{
  "train_examples": 26041,
  "spec_augment": false,
  "vocab_size": 5132,
  "encoder_activation": "quick_gelu",
  "encoder_head_dim": 48,
  "encoder_moe": "soft",
  "encoder_positions": "conv",
  "decoder_norm": "rmsnorm",
  "decoder_cross_attention_every": 1,
  "lr": 0.0013
}
Rows from block 5 of the text decoder of a small encoder-decoder audio transcriber, named by matrix and row number. Rows with one number belong to one neuron. Each number is 500 + 40 x the weight over its row's rms, rounded and kept within 0 to 999. All counts start at 0. Numbers have three digits each.
After each neuron's rows are labels from the 100 texts, of 14976, where the neuron reaches its highest value: "tokens" is the input token at the peak. Only what is clearly more common there than usual is listed. The data: short read English sentences (LibriTTS-R). In brackets: how many of the 100.
# fc1: MLP up (decoder.blocks.5.mlp.fc1.weight, 1536x256), inputs 104-155
# fc2: MLP down (decoder.blocks.5.mlp.fc2.weight, 256x1536, transposed), outputs 104-155

fc1.444:531488463547542487518474526470501549540506542519521446481552478539520512514441468521456601494544516541484531479495400542506496465494524538506567454492507538
fc2.444:526491484496460459483475480456464524548543518494510481512493543518428553405476564491505494475449529539514494578465512555474547482520459471455440556424426470
tokens: "a" (61); "the" (30)

fc1.522:483496487552475424505510486447507562443541540538514475613448552437513490532508530491437551549558498470509502503543448454479500484536491452504541599496510495
fc2.522:555524508538529498509505474439503484481492493460511468474523406490521499449435496509562481416508529500546510499485504474487505502487503598492478397608501524
tokens: "to" (57); "the" (19); "i" (9)

fc1.283:532496491474468542501539511475524469536537490590480503556520482504523516540467472422499497461471565463481539474524461530507493488513572447547505487453475496
fc2.283:468479514474509489478514522586509492518529408488451552502488489542494526455558485451501490539449472481472498550448561598548470501508479421484445444430439493
tokens: "it" (32); "the" (27)

fc1.91:481445473525520497513561425457489596574461570527504447544526477504455548519517532484540435475456546487559489470517452522482492518500512510562531469488537462
fc2.91:526475558492488492530461464469496524463526473515515533506476509505524487473527511481493483512505580527438478485519482604548509498488491510489518488392518563
tokens: "my" (27); "i" (20); "the" (14)

fc1.109:521514544525461484507505524434442481475484504539471404457522530485539488516476464433534496537513542606454499481541515478486527445515486495508520497489417503
fc2.109:460461503532563460492442449448532484443473454541524567539490482480531527440535514532443456465464476491453491506502518551490481536534517445502397470471526460
tokens: "he" (11); "did" (10); "is" (8)

fc1.477:486536555533514494496477511550488521558567512480511487582516495465532538495429511419492501499480540482459584524500524555511515524545624469543490524486457501
fc2.477:506515535493459549464477502532489517505479476518507530507469499496556457598504485480457505482576426400528485500539473536514492505525540555443493542444519452
tokens: "his" (8); "this" (7)

fc1.530:501475476513450518490513458520514470480568514486478443619539534529465500556485556484532491469481538509495459506513445499493550549498537467591572505446501532
fc2.530:476479445449539418508478514466499443507466473542458513537453574536539570481541484517515500381488507483482533550492551464536503589481415499510358513471501486
tokens: "let" (18); "the" (13); "i" (12); "tell" (9)

fc1.318:466463494488459499536477510407554516481553490477527419516509502497531541545486484454470447495463503475458433479542515489456471411526472513471518486475508467
fc2.318:479536595508484480481478523495478544536488555494487461438436543513497487551529506476493493459508556437455445500527495569508443576465484489577428462423453534
tokens: "did" (10); "have" (8)

fc1.11:462465525479519516515570561461498518602547508497526501498511484480533570542499468471454463501447573491485396506542457542505559436552517488546548523452499514
fc2.11:508521481508501497479499525495516449425540469518468478473435536559542435454493532562494514536564533480518548518498558457479443491467411438517405508438427481
tokens: "tell" (23); "let" (15); "are" (8); "will" (7)

fc1.576:476488497543477554530511473417539500536515474479468572524506512441494485555466495524452477507512557545506487478547446514514536512478487521512526495476531555
fc2.576:503468547487480463515524511532507436588501507471484519518457506548521500481486456473561552439508533610512493484499528511530528474524403449561465406533525498
tokens: "she" (40); "he" (31); "i" (13)

fc1.737:441507479557485459577466503492429497513431486454496405531532457496521460560514502543524523572513566534499473501537476484547543480513512543503587531488429504
fc2.737:506471475456469459513513455594517583520503529521524546502436480506474597438542562481453455494529517502549440519423497527554522516543513454457435472506515468
tokens: "a" (41); "not" (19); "to" (19); "the" (8)

fc1.646:524498507527492594514501530476507406459522434529431466601520570413535518550457544517557546491421430486473469471492468488553526482505498559490504576543496501
fc2.646:516451537515466496482507506549446508519497472534523537485462433517517499506482512505533491431523534500547441492487517517480494484542449462527468548528523454
tokens: "she" (55); "he" (35)

fc1.554:507473531478541590474505486438497477462509454466457502374534484485548502469487517492561459475511486489564499462490521531514481465516455517476516491530474514
fc2.554:585454460504485450501493500569440539515517496510525524557485424530434505544489512517456500488505521471518511488515440538454539474474582504502530476558563544
tokens: "<end>" (54)

fc1.291:442481516530542530490431462503482467520522508514493550536546538469535461519479526476470515450479534493508542494502482412490514598532516483567529561536512559
fc2.291:412468491504527472491555556485483495524537456507500544499427429577487482528496476519408400510522457443476502516545477566490504586525414538520488535507534506
tokens: "are" (17); "as" (9); "is" (8)

fc1.43:457510525483532566539506516502462450614494548535509494435552435530497515495488538560537473372494601441633479496472493508479490521522463505480513558501494478
fc2.43:566477527527501440496487510523526542430503599489525472423478463520508453496504557521480451472545501445500461487546558511448503508505426551545564487507535541
tokens: "are" (18); "all" (17); "that" (8)

fc1.531:474519560474507526483535523439476549504524488452520507506475497497479541523569557489562499511531552500480483449547502425497525431494558537531568552457510497
fc2.531:517512508493525540538452435529499521432520514551490505491507455475441612441507497505553516448502494504545523460511471534508521487535484461501461453453479496
tokens: "did" (27); "to" (15); "had" (11); "could" (9)

fc1.360:494481512560517538532507563482506561555494476493469459571590511488507556553517485498429565485450522518529425441529418491524546465512526481489512470450512498
fc2.360:527501485488551481489468490539409477516519532528548528480447449599469496468507501564527472393529538496572546494505503486442527534490410500477392525498494459
tokens: "this" (26)

fc1.182:446506504515485497515485571447488595549471546514500431518479506489501564526515528514428495435538540477631451497509491472510507478526527511467503501535468495
fc2.182:396514548514502510485518452511499486469449471467420481480489523506479454530553521540434459519484484438521487510499552553476493580464524480490519549371476459
tokens: "and" (17); "tell" (7)

fc1.657:439476481551445525543518490467473516501495456480467552586506531424542475539502520506461503497495503435508547512529475498538537513534542565514533469491565498
fc2.657:508507499450488403514460557521545459541561441503520562482471499468533554475519455431509550440534501501514466447510502543579531475565485473526482417492479563
tokens: "she" (36); "he" (35)

fc1.451:457458488499448511503550448540486548500527557460480459547484499502493451570528557461510470496438463460508497480496453506490567509531578558489571490452561493
fc2.451:584541529479561515476467469544527473441516501506438539474530523550549543502496539541509489442516527510525530480483495479572477501505375529502466551480486497
tokens: "i" (49); "to" (22)

fc1.341:460463539517459465521496536554471488543475556464458508559482478445472495550520497472477478533517495511575481462532506564514609518584492561511499542431416520
fc2.341:465492449530482520534520469491493554472539468539480481533472520531518470483526498516387530499492450565441417493492455463558529482546522465497476475448447604
tokens: "<end>" (49)

fc1.18:510481559502494481518457453492440513531561512534469500488586460517539471590449539485497512439500541497457477519496461477460508498493562585614524516510491517
fc2.18:524567494528471528460448463430487511429501424512512507537477515469528468492485547525516505557549456472510551512498485472497475486518508521503474551461489524
tokens: "had" (29); "has" (15); "have" (15)

fc1.473:513504497496479512538498478519464488542484492519443513485505520496538480525496528428486514377471594582522486520510506539471548476505551522560522511426517485
fc2.473:563525483541536462530521539522532461435467509478468419513482551538538521543469481553587520559518436455514465471541524499482522460465432484484592468463456515
tokens: "are" (18); "have" (8)

fc1.347:531475530527564535490530499474540567554475478478472503564589466536527586507539501530458526528492494515481416456509439519504523444500574444520546472498471482
fc2.347:523455530437485551495474501480445486547538525509514534444459517561444458522505470541584481397527628477518503452549551470462511537512460543509468530516479472
tokens: "this" (28); "the" (24); "his" (13)

fc1.428:497477473567504509488507527483483554516505457539463529574524493443483547564488518513455515503469441496516434451486513537474556511458548494442530455510498497
fc2.428:485462516417485461496472519469451473480528526567521461440450467603490500526458426490481468467531575475497476527579519533455514507514437506519482468463439514
tokens: "this" (13)

fc1.407:459533449522550529462532537404483529480518502496454503478500488507498536533485526459499430434473561467452449494519432549533476528557483425560472518423493471
fc2.407:430513600496500453521513506520545509576496529459461420478459517488502486474509485485506469469535480488514538492509520512500506474464467512475565525517493468
tokens: "you" (14); "he" (11); "she" (10); "i" (10)

fc1.387:456497518482483517510490480452469535450529493467472470502506559537513560504486531528476544501504562429459517484502486484504492534538537475527517497476538507
fc2.387:496516462508490467548503505519513481522578471499487573492523511451468512555563493504443496386512499438486473471487494544556545474518460543494430373452518480
tokens: "did" (27); "the" (14); "could" (7); "do" (7)

fc1.575:485455483465455509532501499488489519516435523486464437543509512447532538528467563512524513529556491505487472526526448493516526497541539544481542575512464486
fc2.575:502454522515494560512490496515490475462525469523522573485459416520463390539491496499526480444485574553526478450527490524476536498484541439450503551507525554
tokens: "she" (15); "he" (13); "be" (9); "a" (8)

fc1.73:483415506545484512508557490452486528500499553529464409530543515431493448544392532471507487466442506531473478510544509563460519528505488479506533648430425465
fc2.73:470492487439543519515508580571490488564457472493472578503558570545508431579492472490458507469527525474510514481517495516521480554540553492532518542497472499
tokens: "you" (35); "i'm" (25)

fc1.229:489490497536520482495529519583556548503463514470516519585437507562493482563456503444499466481533499462507446437502503432549490466501520491551542440536475474
fc2.229:588555539495462496481448474515464475422512521511472481447469501507514442527501542506561471428559549453528463468496567476500478557495355537464438499533454494
tokens: "the" (36); "his" (24); "at" (8); "let" (7)

fc1.449:467439529531519490518549443520484441513524454540498530481545457465488570494460521479538478385405597524482489487512419502510498500532512535524482517509530504
fc2.449:581602542480497528480483522481503534402567540491488502474445611570497458521512519569548495437557521482557490483565501483505490502485439515503405513415472471
tokens: "my" (9); "the" (8)

fc1.659:483459532493532580514540483507434535499529518549469471569519483523504515512512480449508538506487586574500497488523473460483507500547519433483537530483438485
fc2.659:539491519492537475444476484521467478413523449467484555489446528583494525453502560480517447459492428429513526508530542508469448539528406444575496437536478483
tokens: "said" (25); "the" (18); "mr" (11)

fc1.433:481492466498469474502520498516495486545459504550454453502550477437511536569422538465520535385485545534474476454499453473505552473535572606545512548489560473
fc2.433:557504485546500536517518495512448497469513434528539542534512501527570465577493550497550483511556511525493540530559454473465560505573513502576493461464511530
tokens: "he" (19); "she" (12)

fc1.592:495437445502522585475532504500496521497503489541530533462511434512495528555442516425521463424489570484474421459517458490535484471493540559584546457522554500
fc2.592:550528584492454503521439477535467531448529509456448488507523545504504465484503587566560471436525517484602534506489538465477528558484439488451422429481471459
tokens: "my" (48); "the" (11); "i" (10); "by" (7)

fc1.598:463507521499501528513519536508501473568514497514523444502558522459548529546526489486472537577482448529491475443489515475532507488542588480576564454503497550
fc2.598:545471515471539485473434542502457455445552476514482557504417554543555472460506555575519465451560545522535509524493533459465501520482362456499423584525525453
tokens: "let" (24); "tell" (13); "the" (7)

fc1.209:450420587448512519530528486438445541554475442520490444563559447468515505497433477433528487553471481465517427528542452414501549525497442468588507549459487562
fc2.209:535504432488526527429512508499552416498591517497520535469452529504535531508544591480548518407458480453523486498465503461524440472502405459506403540504538472
tokens: "let" (21); "tell" (18); "to" (17); "of" (9)

fc1.176:499407471489527544493564538443506506459514462497463512537509545475515553489537602451526481506482507500494450474516523524541476493519508447493525596539520527
fc2.176:537454509458497436606426484547439542490520528486511586479458416564491470501490459563430477462548541511490554450585485470449577503539472483526470421480464466
tokens: "said" (21); "twenty" (10); "cried" (10)

fc1.497:460436483553454548502585454495458517502546501560445535481520507504467496543452514510463479441456525496483512501513426532514519508575535483516495427427539523
fc2.497:461459535438534518491470581495487528433469466452477486479482537464497491488521560520485516546494524538492486462495559525533452439501541462461488448460454488
tokens: "<end>" (99)

fc1.289:492503524540473462484547534478473574444517524501502485562537555494551507521484531474514481530506508518508480486545481483463511493524495451525537541484601517
fc2.289:514538543499540445485463483508499479515607513461463548450500468505492551487606533493555435386486512438497486507503482554509513548502451533466435354442480517
tokens: "you" (20); "i" (10); "could" (8); "his" (7)

fc1.362:475504472518424523547510525467500461439469486500478535570457426433443479513480518464499501492462478471528480518482459455540530485490516495496496523609500486
fc2.362:477502488467570470466470508484413574437422426513499512484496579559529557530453514514428443429479480482547518496497491518553495532479501468559436504465485459
tokens: "i" (10); "my" (10); "going" (9); "to" (8)

fc1.88:510468521478507523517566557526505551527489543544444508544548437528472621525517438482508511484477513505531480503501503579521515469512575464486560470521511528
fc2.88:546487563463486499474549465548430526430589521548518434458577529581527484457492502501539498478511523493546521530578510488485428525501427375517510465442480575
tokens: "this" (9)

fc1.761:554498505545472433506556587575496463445592498513476501514467512494486536549437523513456519501444534473438540495505467497538514473543549570522531378472495499
fc2.761:526517551511510514492454521595501561427515468468504554514472499482515536484569539475482485507522424440516504516439504539541503550499450439456408475513623453
tokens: "<end>" (30)

fc1.549:507501480512479534516453483459491467512524464513492487489514540431510478533489513536536565474460460460592507471515520480539511478502518517466525511586486522
fc2.549:536500513481524424465542553550520496467556515503503482460486541523479518559527487489444446454566475483456501511496492463524508467548438485580494345429472458
tokens: "and" (60)

fc1.165:436488539472520552542510485473467438516535487508460469535588519481537488532493541533443513501478505500491493532502487445523544499524554418554486518441505582
fc2.165:493508524501531519470475478522494468445520473482458476473448498524537494509505527508457509548550508428481492488478546553505475449480406436523530523473472491
tokens: "and" (50); "she" (12); "he" (12)

fc1.528:462496492505514505550522448479495444501516475494483480533516550536512516485547558433492468470471409489437494482497507472506490533484512479542558482491565532
fc2.528:561443511496523456469521577500479523543551459514495492444488459518560535468476545495523481471546564469523461472527542548528484493479405453540428541479457543
tokens: "to" (37); "let" (34); "give" (7)

fc1.57:466502523479540525556490459468447552584483459496513513530464531466551555481556540523507535421500531489634489488534536425482553546547493500500529476488505563
fc2.57:525532530486511495446537522547529380410535454489460539503506505558477499535495511506475463562501512459503492489515501589453498448472456515505585514480452493
tokens: "and" (46)

fc1.327:488454490506465548510473483525482500592544530504498519565509384507457515529449483496485500526431630539449498492485460536500548474489556492507517551452553506
fc2.327:447485507546468538541505461573510570534497496487516459523506522496486575508621478538480474516523469466546459519505509464549516552510543549497475528464515560
tokens: "old" (7); "this" (7)

fc1.356:468472487522506500487505476551516510605521531450463426464520464524480488543452491503491581416540484549490513504511531460471468546535506529532550438439454489
fc2.356:496539491482487478505547513450529490439566440483504495492428527490481470512447541517517516468492490445535533529514471461460488520498503654535426551496505471
tokens: "it" (14)

fc1.721:441374521500525540504543597411506549458443493553489492525496431533484497525410505479536453492477540480537503514538440506493490464547493513546585534556474491
fc2.721:514465483472479459479517503498419457419569430545496529477468572563462480457474581409494461408457529499452527481521501523519511520504479469568377493484480513
tokens: "my" (46); "your" (20)

fc1.194:508540504564499445508472489451486452507606527513526461480507496507490477496474468466560484421481594511487544476520489478515485546523464483543507462537508533
fc2.194:577435462474450480509476459611450525453477574491466532517413549523483476519592604530530477470623489487575466511506564502460536497500487457510489525476482557
tokens: "said" (20); "is" (7)

fc1.630:504409467516519496462581502508523564453494519553528505501472518556469462516451524515490430403473590525487514486479467552508472437539445543569508474527539523
fc2.630:499518532500518476552499534551475473465582472490468531479447547532486556518537490484490421446530515503520486486501515397510498544480377490516495512407464503
tokens: "his" (29); "the" (24); "my" (14); "your" (11)

fc1.6:509556496487522454501501516477474559448498513472500425538487547525551551515490517523503544445481569445478507489545475501458524441492510487491555510578548472
fc2.6:529414462532465430486517492499501520527555463455481612447451478532474509497511493530483505416536579509528476423498534549516535497504435523490467423509504498
tokens: "the" (58); "to" (13); "his" (12)

fc1.438:486459555463523516544481499515474464536546476496457455502504471425543550532469522465490524440494510476550491480508489436471520498484534549529521498476527546
fc2.438:500575494495537431459483571491517458435576504530471510482466514488509524558518481552536448512529573427512469507539548488509498464470415498521513495422482446
tokens: "had" (18); "have" (15); "and" (9)

fc1.572:517510518584441482606479533526499506539491546485514469551512471451471494555436503490480468507467502503495506496539440470499525531489515551544530467477560468
fc2.572:585537502553497553494481459558502578462471522516526423525466544513427546428494524509509463439509455534524544514487500559483484533483485530466374418533499444
tokens: "would" (19); "must" (16); "will" (14); "should" (11)

fc1.213:465465440509446458499577507576521419534481464537516532603443484515511546518541499508498546512470497498521523468510417433572521497515468451514523441602467474
fc2.213:539452510477485400480488529544472576443552555520460439520519527463508561553448528442519434459482488453485481533526523559494496526488481490505427461429526458
tokens: "to" (8)

fc1.656:414499566500516492551444546439502464467554419505464452508487511469574548503482524469474529454484550467411488460526464455501486537498520500484516517469525501
fc2.656:527471482542485478483545489564519497382562542534440505520470483492471582537559545583479477467533550482583495521507489555500515454468507488486477488460480477
tokens: "he" (24); "i" (18); "she" (17); "you" (9)

fc1.147:529416575510538530559522494527448549444431435523493538575487522455511547547446471435492453528461510547466458577492518491558562475538523469541517444555504508
fc2.147:520556573486565476487496487506436490453556472501456530457501537569550554494504547577544405444530484454537521512553524420480480542484388502537438513460452498
tokens: "to" (21); "said" (10); "asked" (9); "cried" (9)

fc1.706:473453578498490488514544512510532556519502484483437517578447481473492533498493548491535439552450531459555469517554470493523520551525497501461527524504482490
fc2.706:543542493510592508516491499594470565476492508490496448447558554527484485571420495542449499482432506480516473464540461521531466493483485586501526487498430507
tokens: "you" (12); "i" (10)

fc1.162:460464484475536479492480487546453506565426509502489490564498506493547524500535548517544544424524519490618482518550534433522507485516558499469544486499439508
fc2.162:490474517482484502505523483511471474472574488544445483448509528575511507516505488558512454464557475495521478490563496448508451554518385444546523505438502499
tokens: "the" (59); "said" (10)

fc1.524:535445530526479533476536500522461489415516531533467477508540475533538470573453495507494464547519579450477505440554492547486488353540519471506565463476542585
fc2.524:505522507529496399539492489452494562566534481501447441463602573499509589440497458456498498434507453564479504538519429500566500534522487490476456458422538540
tokens: "you" (18); "i" (17); "don't" (13)

fc1.733:483515523520504474560516487476423478526541486505475473568478523431577489499515596512495482481501463479557492520560468436515616539501505494473505520442488540
fc2.733:483547536444507473461534513490495429401590448463489513462501550498490502495512545482462383458510552416450522485529579559517404525487486492483475461481437501
tokens: "and" (20); "to" (7)

fc1.373:447466524581515542543527511502480498495486512478502555544521503461490516550507483514457449476451501440498524503531463497489533478526478477521564441466556531
fc2.373:521436508472546461545468468527499549524502542475504570512516512454523524515462515517451476417438482555451499520495510587502476517531507504505480383527540502
tokens: "you" (36); "we" (21); "i" (20); "they" (16)

fc1.652:508405443536425523542550527510518520566515538535459428519550454458545488546419493497498536475496463466495540454492518529464528523552505491521536504540513525
fc2.652:480515533466483513489516482462549503455610536510510474470512548487485549532598515507524509485507491462582505489480510539541481539502432483456485489481546434
tokens: "she" (24); "he" (18)

fc1.486:451513521500477457540531513459464460552522424495467487538502528478506495568443499487481509509476553425428522501534439539521518531506525538521488520398502487
fc2.486:564479488484550453485482509504521486451554472474456549553503520492557663456528558513535494433497489493529449524479511466608489487559406522529416439524558508
tokens: "it" (73)

fc1.465:477489561508523482511539536475501605508474479505492537508464453469555558500594479441485457533542470486554406481508519531525543469553546446460526515521539535
fc2.465:495467459467483471468513499503527489422540386512470568468522539460476533544480550479507460475418507457469482484491453514540503475542510562541478532538510422
tokens: "my" (38); "no" (20); "tell" (13); "the" (10)

fc1.431:509474531532465484506516525464519596534550484522509494547542532457505526525471448423431468538472549499525397483520461584523549455537516484558540471525441525
fc2.431:520551500561484548484474394503484433444497544494508492542456473599455519445565529535458552508525435521573500535493498433422488492432518503468461534481497520
tokens: "let" (25)

fc1.55:505451490545478556525507521492539474490478502496479495528542409502472487502453427518482493463419561538465505465539494469497520516517481575503593534602525483
fc2.55:511477577463519461466521544511466477496550485511524517480489526553473536493457484510482407449495514482482522476556562548493477534514443510467449486472448504
tokens: "a" (34); "your" (7)

fc1.713:438496486545539532486478475553501515480414508490459549495476553479515554587490566459511455476438519471509450456540502617504495502512495524528500576548514434
fc2.713:453493461511463440519535485554512570588543507498510536455452500529456509471526522533432474486503523534495486471514531497502491514526503555489518488434539488
tokens: "his" (17); "the" (14); "my" (8)

fc1.517:514517533546477481583480509491486447514511563460511504460579467433513515535458458479516442507467521524455512507540437497513524485505496511526510461521508542
fc2.517:578521521592529565489547470550493547478533509519528450572447529487498561495491548501558448526499462516531527560522525537487461537534438509498500419468463525
tokens: "would" (15); "to" (14); "must" (13); "will" (11)

fc1.41:442509520528498511507557504463458471390490518513523447500549543528523481483505475532524501560541537491505509527497488558474523467498508452489481486484472492
fc2.41:559476497498508474481503541513445513439525445461505482504519482513529528554397490533513487451518504479509459513517454574498530428508486579475524466482479447
tokens: "did" (22); "the" (9); "would" (7); "do" (7)

fc1.167:591514498522480471545542524499504455557542486508459496469572465485480517496416473478504491493502596526380522513509451516509509457523534549546507477483477548
fc2.167:589507505460562515423500512493507526509506477469472479529490553472531605484565592523504519503501442444508470532441557501572489450515438533441458517487503512
tokens: "it" (65); "that" (13); "what" (12); "this" (8)

fc1.131:417493496516531575537482468490503378418527464480447525488507489469514576515504464418550469503407563470419489458534483535471526486492457479565520566486468490
fc2.131:553474468523520420480460521556531467449550486457544469467437484558468495476505501546424463477568533501489558505481531499442422444431399447464415492477515454
tokens: "went" (8); "are" (7)

fc1.508:452474519463466558528498450457481444471511483499495432480485497460534528506447445519418548424455570532456504508483485434489514485554538486529504423435462555
fc2.508:505470519494506478487533535563497588493527501516458438473473506493536520515499497534440527524599568541605505551515496491518497460475535534544501523400460458
tokens: "you" (19); "we" (14); "i" (14); "he" (8)

fc1.206:510521567528456516496467523456480552450550471494478467455544473509488518512524499461502431532446480497539521491493522460501520527474498468544490435451519574
fc2.206:560503449474497498563479532495507481481507497524475480505455496533487490537498474559502525460594528563523494494509471406472531420497417495522510631416462501
tokens: "did" (36); "do" (18); "is" (11); "as" (8)

fc1.735:514380489455487501553509540488531456463510461483518490543491504463502490514427611507540492473492541462425482455526501507502543451522525525504490552540518481
fc2.735:579570502506529425508429578481496483522524573472491513435521448504504502459496477507584546456553523530578515552466531535458533513452467530467481502498469525
tokens: "let" (15); "she" (7); "he" (7)

fc1.672:570494499487519521553483508524500466525537496488476442537511434472506547511482563523500505524483529438533528476499465512500561442498559579549563450546475539
fc2.672:453421483456467529512481523440496490528523505514500523495431484502530508445515472451546505542508514484441513505532538542491522521540541431523486478458453502
tokens: "with" (28); "such" (16); "what" (16); "to" (9)

fc1.675:423551536536517503544529538479428471553503523573508500532512492542518501541528457540460473423451463414494525466520434598517499543540529504515491488463518516
fc2.675:547528433479520514439493545466558509419497454501473502507469546525526480505489543477460474449517466442511482522496479441481501472461513412526478514446501503
tokens: "a" (10); "'" (9)

fc1.269:503496459510536493560499541505463511471467447514474453517481485490497592531480503501537459477464501398534498443547456552507549492523504615528511479558525495
fc2.269:489557463506555561495484484475505494499479477475489513573502541553508523456573502412527526525463434498483527446517435495539500514526556505470500523528478533
tokens: "with" (9); "have" (8); "to" (7)

fc1.440:491488460539516513531491537526484483464452485547479460500477503498502560506508499513552518471466513458544478444534491584494531464533491519483540431549442494
fc2.440:490456412499468520514497471478485451481524501531445515481515564497495468513523491497433509507527498530466515565517556579485529485501547446462514524487465469
tokens: "went" (8); "came" (7)

fc1.496:510417454519438518519547571507537471541469464579458462520443433490474478502452504498513491487465548498474524502487475451524559485522501430476529531495485485
fc2.496:479548608517533462512457450501486498477563502461534524518536486471517554439507472492499483413455535543525496563511466533546495553491480530483449459479541494
tokens: "<end>" (57); "what" (7)

fc1.101:471476531505448536486504489439471463486512465528427511462483494441519433545379508518519473446505600510469458529510499511489537467531472548524513524506484491
fc2.101:478506530471530513457443474528536533491459531480508493523521556471586548556470513474486423465504455469495528524510487504499487596549468451532380468485534427
tokens: "he" (20); "she" (12); "i" (8); "had" (7)

fc1.418:517512542493506533529505471572493544524507505475476466535543466491485509504498430435427487539493535549451523506505439550507536501543579442527499422501440468
fc2.418:523526478462477506472530556494546474460567400490455532443503523508522482585502555500473413477561487460549509464539497472533507479485492495529550465460467536
tokens: "his" (26)

fc1.610:481548537500484501523496457465473445534528566529471418551547584467543497533465458505550550476516536483517504505525479448490532493514475536604543593457474575
fc2.610:511467451502554434464510496526551509512535538527580533526501399523436594464514474398465454443478463479486518535480512568497456512478462457492489406484497470
tokens: "and" (24); "the" (20); "he" (7)

fc1.420:460429482467463544525557539472504548532478541515480406494468463539509564560499478542491501503547471497565468497483487527497491486512511493530558489555532433
fc2.420:481549415443542457454503533452604466446533474501500582551447497454527464463515526475488482517456501488489516561485560439507451483469510427398552553514538456
tokens: "tell" (16); "let" (16)

fc1.112:516497473538496509529554516551489492468474539517464459483514533446468489532509543554481462509532474504541514441523487525503557473500522553461503495555466507
fc2.112:505496520452535452455489524497489439494541490509512556440571483493480549522478491469538450454462541418469479457475523582528459503503436491517488516566488491
tokens: "it" (19); "twenty" (10); "that" (7)

fc1.699:507466554512506552523520523523515437510471492503470461539530525439491505586572526444573526498485516551438484426494462540490552492520566532567510472508516536
fc2.699:529510452483513391473470472545559475457629538505515542477443539568443524508543504564425458430541525505529503460489525511480514492465414486491475489485481512
tokens: "the" (22); "let" (11)

fc1.638:465432473488437527552502543471504536568530533467427438534550514462460448573493495496464520470433561513516459483518446447483527462496590594491540539468471522
fc2.638:503523505463499526486513438460498439434585475484480516456475506502552516528504539556498482506557523472509489495496496437480507515511458578519456571462467506
tokens: "she" (23); "he" (18)

fc1.751:484468547506475566512531532454509444505475436510480477500529471414509524578513440500526523554430501448500393416519500547544518449506518531554592550525493547
fc2.751:501492519550532490482431469572477539424524492434521516499449511558494534444580528514471440461577515514518484497446575502504484516457461472481391467434449496
tokens: "let" (28); "tell" (26)